python train.py --model="contrastive image-text model" --dataset="photos with spoken descriptions (Open Images, Localized Narratives)" --color_jitter=0.1 --encoder_qk_norm=false --text_encoder_layers=7 --text_encoder_inner_norm=false --text_encoder_positions="sincos" --learning_rate=0.0012 --beta1=0.9 --warmup_steps=340
Rows from block 6 of the image encoder of a small contrastive image-text model, named by matrix and row number. Rows with one number belong to one neuron. Each number is 128 + 32 x the weight over its row's rms, rounded and kept within 0 to 255. All counts start at 0. Numbers have three digits each. After the name is the row's rms in percent of the matrix's.
Before each neuron's rows are labels from the 100 images, of 14848, where the neuron reaches its highest value: "colour at peak" is the nearest of a few named colours to the mean colour under the peak; "top examples" is what is common among them. Only what is clearly more common there than usual is listed. The data: photos with spoken descriptions (Open Images, Localized Narratives). In brackets: how many of the 100.
# fc1: MLP up (encoder.blocks.6.mlp.fc1.weight, 576x192), inputs 96-191
# fc2: MLP down (encoder.blocks.6.mlp.fc2.weight, 192x576, transposed), outputs 96-191

colour at peak: pink (50)
top examples: text has "sky" (80); text has "trees" (59); text has "buildings" (40); text has "water" (29)
fc1.315 087:109118155164101080117137149182067127146133169112139146081147133105090159110179111101061077137146143112169180162107089156107182162116128147155083130109094122202166076128161133063126166163112121071131115218131094166112127148108129124112150198153091154060124151105093062143153178120167127125
fc2.315 090:123171078141171099158149162089155122108078074130060100149130151099141186122077135160171130138102157070124091135111201091110097105164150140108082110147109188162103123061105128105124118142148123171119155117163185078135134120162120153106153094164084080083120132117090071125131133127138111116

colour at peak: white (33)
top examples: text has "sky" (64); text has "buildings" (32); text has "building" (29)
fc1.502 084:089133162155130095137132148129096131150111142073138146070106065090096133126145095087143117153147118053164144143180135166190148166144084099142084081168114139146112163105142119168128088147094112192089194095178098123128109120066181156059105099107087154102097102126149137106148104140117125136
fc2.502 098:167138127129141161154061164177135180098159131120142088109146121100133119115164089149136121159149088170079147104139153116132168063114116158123155151159087112051180103125147085110201134055178143062140109144078079182188201174090096121127117117114145107150183126130076165164163126151123102070

colour at peak: black (31)
top examples: text has "lights" (28); text has "dark" (25)
fc1.574 097:179105123153136130095075175159136191119156164109103123118190152120077186129182078118109124129138143154204153119148130159136149128109122128133109166118143114156163115049142129130169121088145152108116149137126137110163112138130095121120164131191160116043155122093116062074143140108125095073
fc2.574 099:133095129117112095137132139128106109131101124156097104173103087048223109103100171177162165153210071110106100147107156096112117075138141139178139082150141132102147146149100103129073136153151110188142093109156136153166115133109132127113082134101085092138159178127148209167054162162114060164

colour at peak: cyan (28)
top examples: text has "sky" (84)
fc1.195 085:116150104069130149156078119131160150063152076124113135192132122148160139084151134092182136071105146177115115073133139099162136083099120122135114161106149167103138169153081153191111123119132167166146181087150121144177150114151093101166158073135108061129140165169145171086093126110135143113
fc2.195 084:133189111107148143136067157087175171084202121133146130135066145137147104076135115160185145091129093140144120119099204123166110111147152130155130119098121168111107132102095152177127183105096084150158135093106123124161136080130133137111134071147103079123127145102218145123100104128124150137

colour at peak: black (67)
top examples: text has "dark" (38)
fc1.348 085:104110109126123158164144106159132107099119158164163129144129042089177173117073163120117134106157055126046162133082157070085158090158111176164113153130118139112157085099151048133127136114081166067150111194158088162186167113138143129127041149084129128165152105122101148187133141092152093126
fc2.348 086:078113147140098120167123121101114126123151121141138148179098075158162149100118188119162133089129144114097163093146179080160150095132076095175154121144128150103117063135118056202087161156134175093166103197158088167140139110120146095127122075127128130176145147185107171154052093081103142135

colour at peak: grey (65)
top examples: text has "sky" (58)
fc1.432 092:134162140183170094117135185129151117150093147158119158099162092072096178158166061170107098116167145072161123142125122139066161169135115131157082042156095084130149138090163115088150211108125141132091096185126146119156100174112117154092155131182101147099105129124134069114145132119136111103
fc2.432 081:160168103130145127138109199143122191123160192153087143098114170061166114108109080199139122148175072119125129171106195114102103071115151118152090153136102169112117120121139091136113101147141045128105170103138164153117094166143124125047131111154059085113150133099150102119104115180143094105

colour at peak: cyan (36)
top examples: text has "water" (31)
fc1.520 103:122116106173141114134095123158119163138134133117100111146164114083109087191126107132126118145076108120144117164127136152159172155110121158109134051195082099115165114094159172069177135071148090145039136127123159068161153153086153180129114141129152149114147077108095105113173135107189123151
fc2.520 144:116190140063118122165141116085174109139143088110143131199095171128163135077140150148144110087082154141103102069104121091121070116108096136140151144071105170135150132167049140168084148192124153128176116094081112112113128080164070085156123121126156109115181174162154161139054126152075133152

colour at peak: grey (65)
top examples: text has "sky" (82); text has "grass" (29)
fc1.292 109:145138123110082164128117111082129110062166121088125132133117160161174089132138107141147121126109155201097097086088097103111080132112151133121207217081131198075135096190086119149101088162165122126226122120064144136131122116150128107151119144089157114175158174140111183149102102178087140168
fc2.292 108:126214158101121107129138156180145133182119214097150136114064157078103125113180077114107094126133079108136156124171110155106109105123136147128079131174063160129158121130126066103101128180113137046104122091097143109078170162120123120120140123156167177092134113115147121162128128181119140100

colour at peak: brown (62)
top examples: text has "lights" (27)
fc1.135 099:182170112126165117132091209127145175078160130127112162127139131112166145092180139174169149069147124182134105103118183107175140115092160147137153114113150160143165127116128152149112163112151136137112160143174171127149085122118133113098148077185107089105160100077156125098114144110116114055
fc2.135 125:085062113138117149140155068113097086144092096115133061137157157122154087136099140157102140145117145096117127174137109120124085137126125177086129087200110081090151164153151102079154080107171162124102150095134129133118141131120098153165071178088141127156149122103089163142161148163186088205

colour at peak: cyan (45); white (27)
top examples: text has "sky" (84); text has "trees" (74); text has "grass" (30); text has "plants" (29)
fc1.371 096:134163124142118119120117133177131149105173171131141119096124168105116083110157137121095089129067109164132110110141088169173134184148202154092151085205123108078133146108145134083171116092174088119109116130167123123115088163070172177131117147146119158118082101036150114111162145161161122144
fc2.371 108:066185159098090123152162114073145096165144098086181088158076176151150138081170106166084092125137182077132079129052083129103084146097109153145129154152070147161122094187070088080095118163105140139178139139094101125093135076135093103139096171130124112138164188145179159204149139190120136172

colour at peak: brown (65)
top examples: text has "trees" (67); text has "sky" (55); text has "grass" (52)
fc1.309 124:096125142127167121172149145159125127123110114123092119171142103083179183055126180158131173092169134127098136160096175081101155069171104177160078073119093146167154107108100143165110166152110196096152116148181090159136152080152126164113109096115143093134143120127098128136066170102109086123
fc2.309 128:082092098185164127134159110087073156161116111151136129123121065147076168157123202085117154145129121094132152131163110132182141102189082141090113112137112119131102120091079146111179129105129136094116114144150127131075127152124177166117166136129166186130050151134105143109147108056167155135

colour at peak: pink (29)
top examples: text has "sky" (53)
fc1.482 119:092094151163156078156157129122129125162057142109135182132114075115088190127138150081126123095147114067191162148151135124178137161135111130104051088161136107203121150075157149139097124140131190131099149133181091143088154139113159146093110105169065161079091087104106106139141125093146150085
fc2.482 155:125151177166094116152086161166097191135152188065171098092142126099110101112194058140082111170144134096128158176167117158123192130126122146123130128191078127096163107135180067087146105117155125078117152128139105157144158176078118145084127135152146154138138103101100105136172141194157121131

colour at peak: white (38); cyan (37)
top examples: text has "trees" (88); text has "sky" (87); text has "grass" (32); text has "water" (31)
fc1.322 091:106121134068137147155111111119188118194144100154126133181134112159114145122101130146141138124122137151136149065116135110127107103137075118175127189045127131172116133097105140201149136174090167118145130135076100067117169117178063051140176116110201131121153152197123148135080119089101141142
fc2.322 086:102162115108061159132130120093141089156177154065246118119135139151140113153192062151130129109134188102129090084095053141109114153093155110132168172130119127093148109181101093079111105123071122166163121125091123119118091126133076116168120164121165123141176170137194165152141121173125171173

colour at peak: white (55)
top examples: text has "sky" (63)
fc1.544 112:096130134187116085185137121106137123143116131108128188080126108118112124134183107076128094127080118135121160099166099125181146185148138100158144154152116146084100087136140143120127078132155122141113147149135094146094095148060176162080123135139136161149081123117130184114135095147152188121
fc2.544 123:155135093160162156126163167097123175068106101125097097116115131094154119154087144156181161145133135093072080162113145079131141074115126172124120089171118113101163136138115106115130155096169138109143083152108173148169167121132131157148123119141115054144154142121106123117160144128163084136

colour at peak: black (64)
top examples: text has "holding" (38); text has "black" (28)
fc1.467 110:157103111158188094122136205121154146133091093145131166127149102166109139139105108151160155092165130101201124113187210141144146137125128120117096079118133095158104176045149184142171186091133090184033145113152199092134116147129165112086139083139107131094107100114154103074144072068117148131
fc2.467 120:053147163140120164148133090099088141145167154117174107137174148138124171118159136123107133149096113164120159110094069123136098122136091158113213134114079167088132043180134110117140103151168169088165121109088076194099124110105088089167114135068174178133196138155076159170102137188131109196

colour at peak: pink (33)
top examples: text has "road" (25)
fc1.513 107:107165143145145113164169107127151121167129137097159156081089115112103105155133111090098127159102132112109193129127077156136135187180108058135136133098102146148098066147075146154103124165072164092145098118122107127109151138124132157159143134109152160146061131172177146141126095139058204116
fc2.513 107:142081077141103135120115141104151153109131086151090118160161188121169162121144191141167148095115137165100087151144190077159149089111130174137104092135182110100156178141131154154111112064202139154096135121154143153168108113136129141127122094172100033105165121100078112094126175090188083114

colour at peak: red (58)
top examples: text has "red" (31)
fc1.140 096:106106107133104175146181073130137101154133143165194086112156127107114071097078190139105171154140123108142148119127124121103152120162108118082099116151132084081119141131130088112160106105088108115120125071153121103111117157127107161145091160089157151194100102101140147126152103142153048142
fc2.140 105:092080109146118142134142076114109102138116118156181105131176122120122094087072210135129179140101100079110125187129140106129139119165160165097087087166141121144142154074155094084174087107101125083097142101138160084131127135128141184144078119105114131154090097075146107113171136110176067162

colour at peak: pink (33)
top examples: text has "people" (47); text has "sitting" (38)
fc1.244 122:093170143096108107139148089172128124127125105120107138162119160160140131098091120080120106126101117188069158138093092118144112108131114099193140158051092179169116076185113147135093122174070127113195120141134067167117179092144142102145123167087141152143117164139106171157112146136104135143
fc2.244 123:200074107074171144097148158093125108082059060166081142146138130165173156141077161151157097142140138141114101088130125116104052144062144095089110149074201133142086167130137155139111116115154110205121165080060152130154100118127133075148129129118079104091171132127122136114128122110109083116

colour at peak: white (34)
top examples: text has "sky" (67)
fc1.85 086:123101135137145149123163124117068142135106139149139129077142087182078154158166125065061099156138159122146200153133105138144138157091117138118135101152100087121145124130138135089152116101100160069139157160110111173056139133101170134113066180126105192122091124091086145133193102136175173139
fc2.85 083:128150108078099109167114114124220108137105085165112121208147191125178135094072127177188146090103128153109075074123176103119095088142134117135083125100156133141112156119128150141096165140174102240116112105145138081130116138177062095128159090163129076083174141163155149106093151129123092150

colour at peak: white (35)
top examples: text has "sky" (79); text has "trees" (61); text has "buildings" (44)
fc1.218 094:092105154191136098146171122094119116160138141078181157083098083117106105142152087138098141148162090069161148123184104176111141166148111066134130119192097121103083121153149078134133070141093105167094140126140100118100051135075133162055147137093106155169106112130149162123144078160095164145
fc2.218 109:133120114134116117149121129108105179074131119096100085138146145064171157159106167125175161160120118101061089159119174094175150054098169179110093111159097160102138121136127089125137083114172145122147155101137124167203180115105139149125113114140107039109198140109097159161138175132159074089

colour at peak: pink (26)
top examples: text has "people" (45); text has "sitting" (39); text has "holding" (35)
fc1.21 091:185149107147113131119143156149167121108108156142112140123134100111111105115131130173129141082125076073138128088179225109122113136166098134130050087179145129099120146067118115169147150118135122120081116051181205139189134161123153157088130092156046124133094099130130133083137090074112161058
fc2.21 076:094103130118120123091160086131153118129109112093180090106178138144106091181074083099125106169083136095122103130117044145109077188168093081085127135132156104154137121118105125101137109164083118132118133082102158081125175137154107123158117157092158159125121120163084116152136117118106134181

colour at peak: pink (29)
top examples: text has "wall" (44)
fc1.457 107:101155181149154031133138129177139167179128149162147117115126143133033143083116115121121107129149121109160164136122122174142176152109102088181056148105080112225115131086127151135138150149083128119114141150149122112108194102157124100096174137155109154045112169139115068149141136108118153099
fc2.457 116:116164136099071182109084151131094121118195148107160119112119177145147082097169035146105084095123128144153087153100108158145120146051136129154159138113147111099147160182201116118132100125110106132151167147098088147129120074115146126130110158110122111137176111088142139123149139199142142168

colour at peak: black (51)
top examples: text has "dark" (36)
fc1.411 095:191108134108123122112102162083134146164142131068123107096184172126101164141207077148105109147094193159189100106136095154164086145053176132090132156080139143148170170151137177119162085119167138155134209067094135100117076113122103138139158162173142119072132153096146099087152153164084114094
fc2.411 110:104109162129071109120103089173111137124150123197156086173093111125181065080088188116124116144151094125080145164119134112137162112147105131187123109163146095118135109148135076113088136119087118054137071196172088158159188090118143115135084147119090116182147143139143155173108150114150104109

colour at peak: white (79)
top examples: text has "sky" (63)
fc1.299 085:134072146109130135141160116159069079100062143121133143132152089150128172145119130103062108134149125116143224100104120134093097161116131166135111133161124139124136125121161121055114099122114146085147176089121105201074148135094132123143049166108081190128133097057063119165170109158178102095
fc2.299 097:079143101129103092169139137084180121135121075113169135192173157115164147115122101169193180110111157151114093086126155104114117120185099091116111133088160141122113122147087135179115137166162151231140112105120134100143084141158090104123155095167159068116151141177162158098080111124075161171

colour at peak: brown (62)
top examples: text has "red" (25)
fc1.492 101:201137107125190126118095207151172164082138135178061152141119108151141155154167099164165118129149121167099077141120150107122153107090116114216147128126154134167160091131158129149082198139140111108150117199111183122174125110131160103086116127214113085114154120136117121110099171084122149077
fc2.492 114:093075161129031139139129066159126087127124154094196073161186147108120052156119091131078129141092137112118116186119067149128110150133149167122147134204112091106174118129176075079173083106108123139086128113121126102151162160097109128126092134099149127147170121126077155152166138164173095186

colour at peak: brown (66); black (27)
top examples: text has "people" (56); text has "holding" (36)
fc1.2 091:166168118174167137115159216098142126106119129106126177085074114115120088153104091163134116097106098072164118121153173132123181134140155095102114057161147123139111172079110148128127155132113111142072117103147206093140113170103151152121131090162119116147095035114182081083130073112110158105
fc2.2 102:075173156109126105127152082143160089142124064074064083179135169142118123126108087117079080145078176118117077101100137144155132164099101180151142153155086124111151107168088129093109130126130167112149145193121127111105164072134123152164119174074184139133180162126079116206122157151136145180

colour at peak: cyan (27)
top examples: text has "sky" (84); text has "trees" (57)
fc1.5 090:110132104093126145176107102086163150114129067125116135183097057128176123122084140116161160115093128111078100088136160099164129073135086086111134149101138150093100125155078153202124112112120202134138152102116135098194200104144103152150158083113148064167163182222167210123099095083088161102
fc2.5 096:095172133114115127109099129073188136090219075081172114123119140128139094125120055149173151139091129124114083106076161162138132160150148099159163128117119129097094106106091161180151102104084102190172118134079122085189136074110129158144142096147150084161099151140193158142116113148083190208

colour at peak: brown (66)
top examples: text has "standing" (50); text has "holding" (35); text has "two" (28)
fc1.290 078:189085069146167122130169156080162126143022092100109173117124102137147122144136126193137145085165147098121097125187191115116134097140108133099115151148149108115156150157123133123117122097184148124096154141153188147123098191160081119119085142120112111123105110158112133068147080088110148097
fc2.290 076:081200148129129117106144147079123167116167156112219143112081129105125120095136065119116132151109089099127152143101115139149142113131128118156128118095103146169103099097129139190097110184046183103150128171086099068118174070123158157115144091149130121176180126163174072193116117145084155144

colour at peak: pink (27)
top examples: text has "white" (28)
fc1.46 082:139079157144140117160131131161090147106143171154105136129156064190113126110107129168097149130209095143142210120109136149171113127125130165140159182136106168168128078076180100125160180119081077116139160118128123144102127110107170065053096100124119164122163157084093144144134115130118118139
fc2.46 094:112144122078146132107125087060125083085134084131159104127123139093176087146113153102163122155089169145081055058095094113141073119126103111075151097176133095109140162162109109138158085089164148162138133094079117117140136141119116150193114146100133125171118108147125179150173134155114116126

colour at peak: black (39)
top examples: text has "man" (29)
fc1.458 112:061106175128073088158141073128096126152108121092142112169097112112170142146117172099122101133142140123066140132103111116121115106117152149113117102086130145142138093202135099093071103162125125120178135145161070151127183072112158111137126160087121151113130159102105164202129188176155128158
fc2.458 112:089151136148147086141179113069157115188100077098101142135049082131116180142125213081154093149100114075134147119161100100177141135179091102088105097087133151178099104126039110149106129185134153123137136108170136124099136121147162115109152116147153148099077160184102140150089105106111179137

colour at peak: brown (65)
top examples: text has "food" (32)
fc1.487 097:096065130155123148132164124135142138162130151130160094125145136108108067209095096136108162174140080120128163176128130154123169123150087134102129106163095123087093079085173123123163151091135113142087076152083116094131137136097126160114147154108255172145147118115116113138141092127138097228
fc2.487 100:094125151190173103113127133152124157161129126109094115118166112102106088146109155153093153153125093124153156179144166152175162136139097116142141035173107102104110093075178166132173144095154105140087076119133139107155099112096133157096146148149144136148102112106163074111130148113108092147

colour at peak: black (74)
top examples: text has "black" (31); text has "dark" (26)
fc1.320 090:136095100140173126121122157103152142087146086167104111094153165137119101118115081174120114149148129110189110194117165179098120122112120133152104071174105082121148167107156173116185138063125081177058165109137169077104105099107122150106118120121110135138175084104133092077181125120138107114
fc2.320 094:084157116177106093151160119123138116167127098089131143133095095147086162174131157074123092146068113135118193137115109091179185148151122128121161101107135156152142056090108125117102158127115157074120081205143144128116143101140163123138160122139187150093113140124086074174156119070173189127

colour at peak: cyan (52); white (30)
top examples: text has "sky" (93); text has "trees" (82); text has "grass" (36); text has "buildings" (33)
fc1.249 117:123151133081108142131141109101188095143138091156132146149103150129149114073082148159132091110118105142100090118098129095099080147149110102133143163083150125157106121119083133168113144162108110149173079111103130090109134119190085070137177123111171116157110143210144134138075102137085143129
fc2.249 145:117095098096047160123112084086147116108180092108213077173140130133182098096092158151168150129119118139086065091059100128127104140173120145110148198119151131115146119131062149121141084114087123168174101096080123095176124080139074116182131126098144084140155145157149190157125123138111101166

colour at peak: grey (70)
top examples: text has "grass" (32)
fc1.312 069:148153140095087110073073106132128134097162161054121103093074086109142064136131088047129084186123157143076098118128085155161168138106118083144138142134161104120142104170104078136057055122122121118144138144144135115148161150112149158179119166147103102115068118158150157123111155133090155123
fc2.312 064:080123120148189130159135131110141131134089052188095122168199157160078156089116187188163128105122108167170170060103192111152120155146137167083133103103120183149100126099085162129184151102168102146116144106157136113104077092169094091092123086108140143111139141083103104105158103100093119104

colour at peak: cyan (29)
top examples: text has "sky" (74); text has "trees" (63); text has "grass" (32)
fc1.25 105:145151150076125126182141143100147106102118105133110143175079088143196129064120159160182147116143140106119094061135168082126085083118111120160144153137122161129066142158098109210090115184138147176158150064145141115123123142137107066096126070124116097165142160173172196106030082134075116132
fc2.25 110:072175104090146108164125139088175127105138087125113121184090147102181153066103165169169166086119133131106086087120198081148104069163137158130099085129118167125126169134035123153096120155145121179162132066126128142121101092144115126115120089150123058145122173126173203114071127140104104139

colour at peak: pink (25)
top examples: text has "sky" (53)
fc1.202 129:127177156113124112147153084176150080154118161134132136124090120135111105110078150141117135161173092116125163079077115136089104122140164077178127144127115148145061070091129079110137156153081090103148068138106112152117129142145126070105121122094175178126123183148156131169115102119103093173
fc2.202 127:145043126118101174102111098168090134115129160190154093159162171160130104079133165130125118100180120130145146169146108139122089125071205202112117157166141108131128187132165076070147094116132136105089150120179109157110145134114139117141083155130087142099168120079061116115143119124206085110

colour at peak: white (29)
top examples: text has "sky" (72)
fc1.514 093:141104120106119161122076109122114145056137083169138102182117106197151085137046167147220164109105094155128074091119151128181122086115142102101168156087164146114094158095107179205133147097126119206120152086136172048167166093152155114111186055112138075126159151152152141107109120103088133119
fc2.514 094:111153134136098120130110127092153155148198098132164106182138163146115148106149139120184164126070129130149121121097153121157177101113167136169118119098116150130095144164062135166111179103093116162159108094176127114177138100129125169130162128170133095106136209119173106122114155091123156133

colour at peak: brown (71)
top examples: text has "plants" (37)
fc1.454 099:192131073102138173127162131117199090104105094142149126115161177143124077151132097166121125121126143160128117105110115106081088124109111130129132179147155091118180152133133118105167125052134135077116130134079168105100097159162057079169085144107124124141162079140113114115203071120124113104
fc2.454 095:073157163186163065136099160104103204145168141080119127118076078066140150103147105098137133144128135114106115142148139130214208122128111098201153077123102160114114106129090111157104119153140150137143107198194094137151140103096229196099169100175135125164088181155144137112095142115089183123

colour at peak: white (55)
top examples: text has "sky" (64); text has "few" (34)
fc1.304 117:135126139162135105117118128138127118146110172130163125073096140115103155158180072134109075133101142116182134089167113171147127162055188130127158099174135138084120152138156081072111120111174114139062171123138135123117099153076158112097160119172075150085134130106140097107153121160167144096
fc2.304 100:110050107156087124127128103107125129109138104144122120151123087124168095142063221085169187129156127110063109145151168106172148105170080091172113107131156094124125132117117149152121159125087107167129083126149121106184148101133132150124116101108147069172080125157124162104117119066126094162

colour at peak: black (27)
top examples: text has "lights" (30)
fc1.301 094:211165111129137096093092181143174165147110127098107179087164167108135146140166101122126091072085186159154104115151113103170158114088143108148107109115176100161217175127102143135109151130157120133135152137162183130152100154157113127158143144200095071076106118128112087063147171106137140038
fc2.301 105:110100155112115167140132080146118119136157127129087085165124168145162086118120144178085141146109106162105124114125155154138071103104114168153195126155106164057122070184161077134119100123168136101136125110128101188151120083114119102154086157064160147163183139107093155175089144177134085202

colour at peak: pink (32)
top examples: text has "sky" (88); text has "trees" (70); text has "buildings" (36); text has "grass" (32)
fc1.209 117:112097143166115123171143128119081128148108166110170093123161120126104165126179141105100168150142143097155165136164118150148168131129134165110092157177139134104101154150170088118113068149123168133129177100197097161104070112086135179076106122150078150125144132078116145139137151139170105128
fc2.209 119:148174123115100124108076131095122133099142129071141087097102123086173125137128128098155108156057171111081050107143118130145149111108151148098142101179125121061182149158098100089135071127185145117162112108088150140191161156094134153187128120136120095127074118126132152148147172197153141145

colour at peak: brown (62)
top examples: text has "sky" (64); text has "trees" (57); text has "grass" (34); text has "plants" (28)
fc1.22 089:185149139099129099084097154150116107069119119102091126102165152122123157155149084120092088166123198117140085124111097135107102145030176155105104125120115140178202169158144129061153107131117137121131186117090144140144133129105122141148130153149069094068183120071103117145176187143140102109
fc2.22 093:097116100173113174140132116144127135153156103169156145112142109124143045106104187145123192134151056138104153114158112127128188127213075115127140112148142116075103099114138128108187165081083085098108080145170111108133095154104127164090120131098170155215081082125187149100133038109113116135

colour at peak: black (81)
top examples: text has "dark" (29)
fc1.347 098:092156171115142125169145076152132115128144144114129103150076123117126136092077146134105129153185039110082159122081125129103142084162101149170115177149073179134120045119135089133134153154090197049166116165130050163128209103116128114134078128082135161167183118140128156196090109123124114128
fc2.347 111:082124155139137154157109117141107170120175142127161076165125138135139112120125094146095121143128142160113155080121159141149124102116099144163183181156081167070122022167130013121130106125127167081166114219123083183139155103113137131134129143090152139168194173152059154210105126153128110179

colour at peak: black (81)
top examples: text has "dark" (27)
fc1.137 109:176182122114218163078103202140126163103157104130106115121144175139083084127168070185125137111127187144160090123125148147115133108106052148137143094151098086114175169115073154136188151084127148120103151130119165103142165135139097141145163133153136095133144082142131079079166130125115136129
fc2.137 123:096137151121073120114138094112081119112146056204102128160125153143165165054094244084169114139105085147103147113089094101159143158151138131148126095068173136177083141122108166159118122146121105133160123108155091144137132055111172109112129100111095136112143122118145131152099135125149095105

colour at peak: pink (27)
top examples: text has "water" (26)
fc1.189 094:168158082164160107161149142103197088114083079102128142118066080050212095153121085199177168114130123089086059103121140084096135117137151130117107098177159122100161147147080077137089129129140105168105095144158165111164108165169127177123105108144102084185097106172162151123138129122102142120
fc2.189 103:109131074121166117159153147093213075109077085147125135149078128134200112097089146189138185087161149087105073109167190103065139079163110081129083117137188116127128165154081112137086165097114124184106138114149144099150081148151129126104100105139094067192119125158174168092124093113086133106

colour at peak: brown (60)
top examples: text has "sky" (53); text has "road" (31); text has "buildings" (30)
fc1.440 084:158154141094088101133122115112188054094124084105070092164074194114174074096106125126150139174129126104109074135116131113132119137118181113156138123133159132146142171138109139142101117158134132182133148057157159081181144120101115089141113100121118065138160106156139144150130120141087142123
fc2.440 079:113150128147217160127118158109120179094144180169083151103149086177088188106134164113111125083121165152159175137152198144135188088121061101151130116082103119117088154091126175135160166135150169101149140150135096137106125089132159106112156122186132137129080115135168053076124094057140144100

colour at peak: white (30)
top examples: text has "sky" (70)
fc1.205 098:129145130156124095115154145151084099119083135112125127093094141080158091134130080125084106165159107040105117192109130154057152146134141147128113095205125089130190108136142081011109130128106110069141109212144103178126140118111131169142088179106113154160133069116100125168187154151147119115
fc2.205 091:153147118127129143150126214081155159149138135112148153139162150132116197129175109161174145129125134127141139127115182097094172100105103091155121131072129171164103100161117143173087169144122133142186139081130132129157101095139084120125156116139099110086177173157162108137104130119052174112

colour at peak: cyan (52); white (26)
top examples: text has "sky" (86); text has "trees" (78); text has "buildings" (32); text has "grass" (27)
fc1.379 099:120138151056111162129135082093174132180157116162127136133119112176115153079110159129092089121137139147140119097106127129090109144135052105138125187049099105159078117126074154186105136182105161096189111135104117105079151129187090070139172160122168124121113174210145153147062123128105149127
fc2.379 124:082151109074062180131122104084152099170180113086193141129140144153150148113156125140117109098096146149114088103071082127124096141120133134124172179059138139120162114178128134089132089152107138135177127105081109123123097086128069066186119167101167133103175141137140145135106126162145143202

colour at peak: cyan (29)
top examples: text has "sky" (67); text has "trees" (57)
fc1.325 098:116073147105077164117123114144074063142123171158148108131170145149112193166152132128083121116150127083173174134143131159100132171106162163071092114131148133146136116124208063110162103157123111092110161106101135189131104179100129114085135128128108165102128093055093111133133130140170127134
fc2.325 089:079084120154080106155144113072152094153132114110230109176168122144159114080132161161148193122148158130092113109119142125149141142194102114085109170125141099138112115137050126166136119118101157164133108135148151121103090112134095127126140078168134072198095190168192172121104092103091142157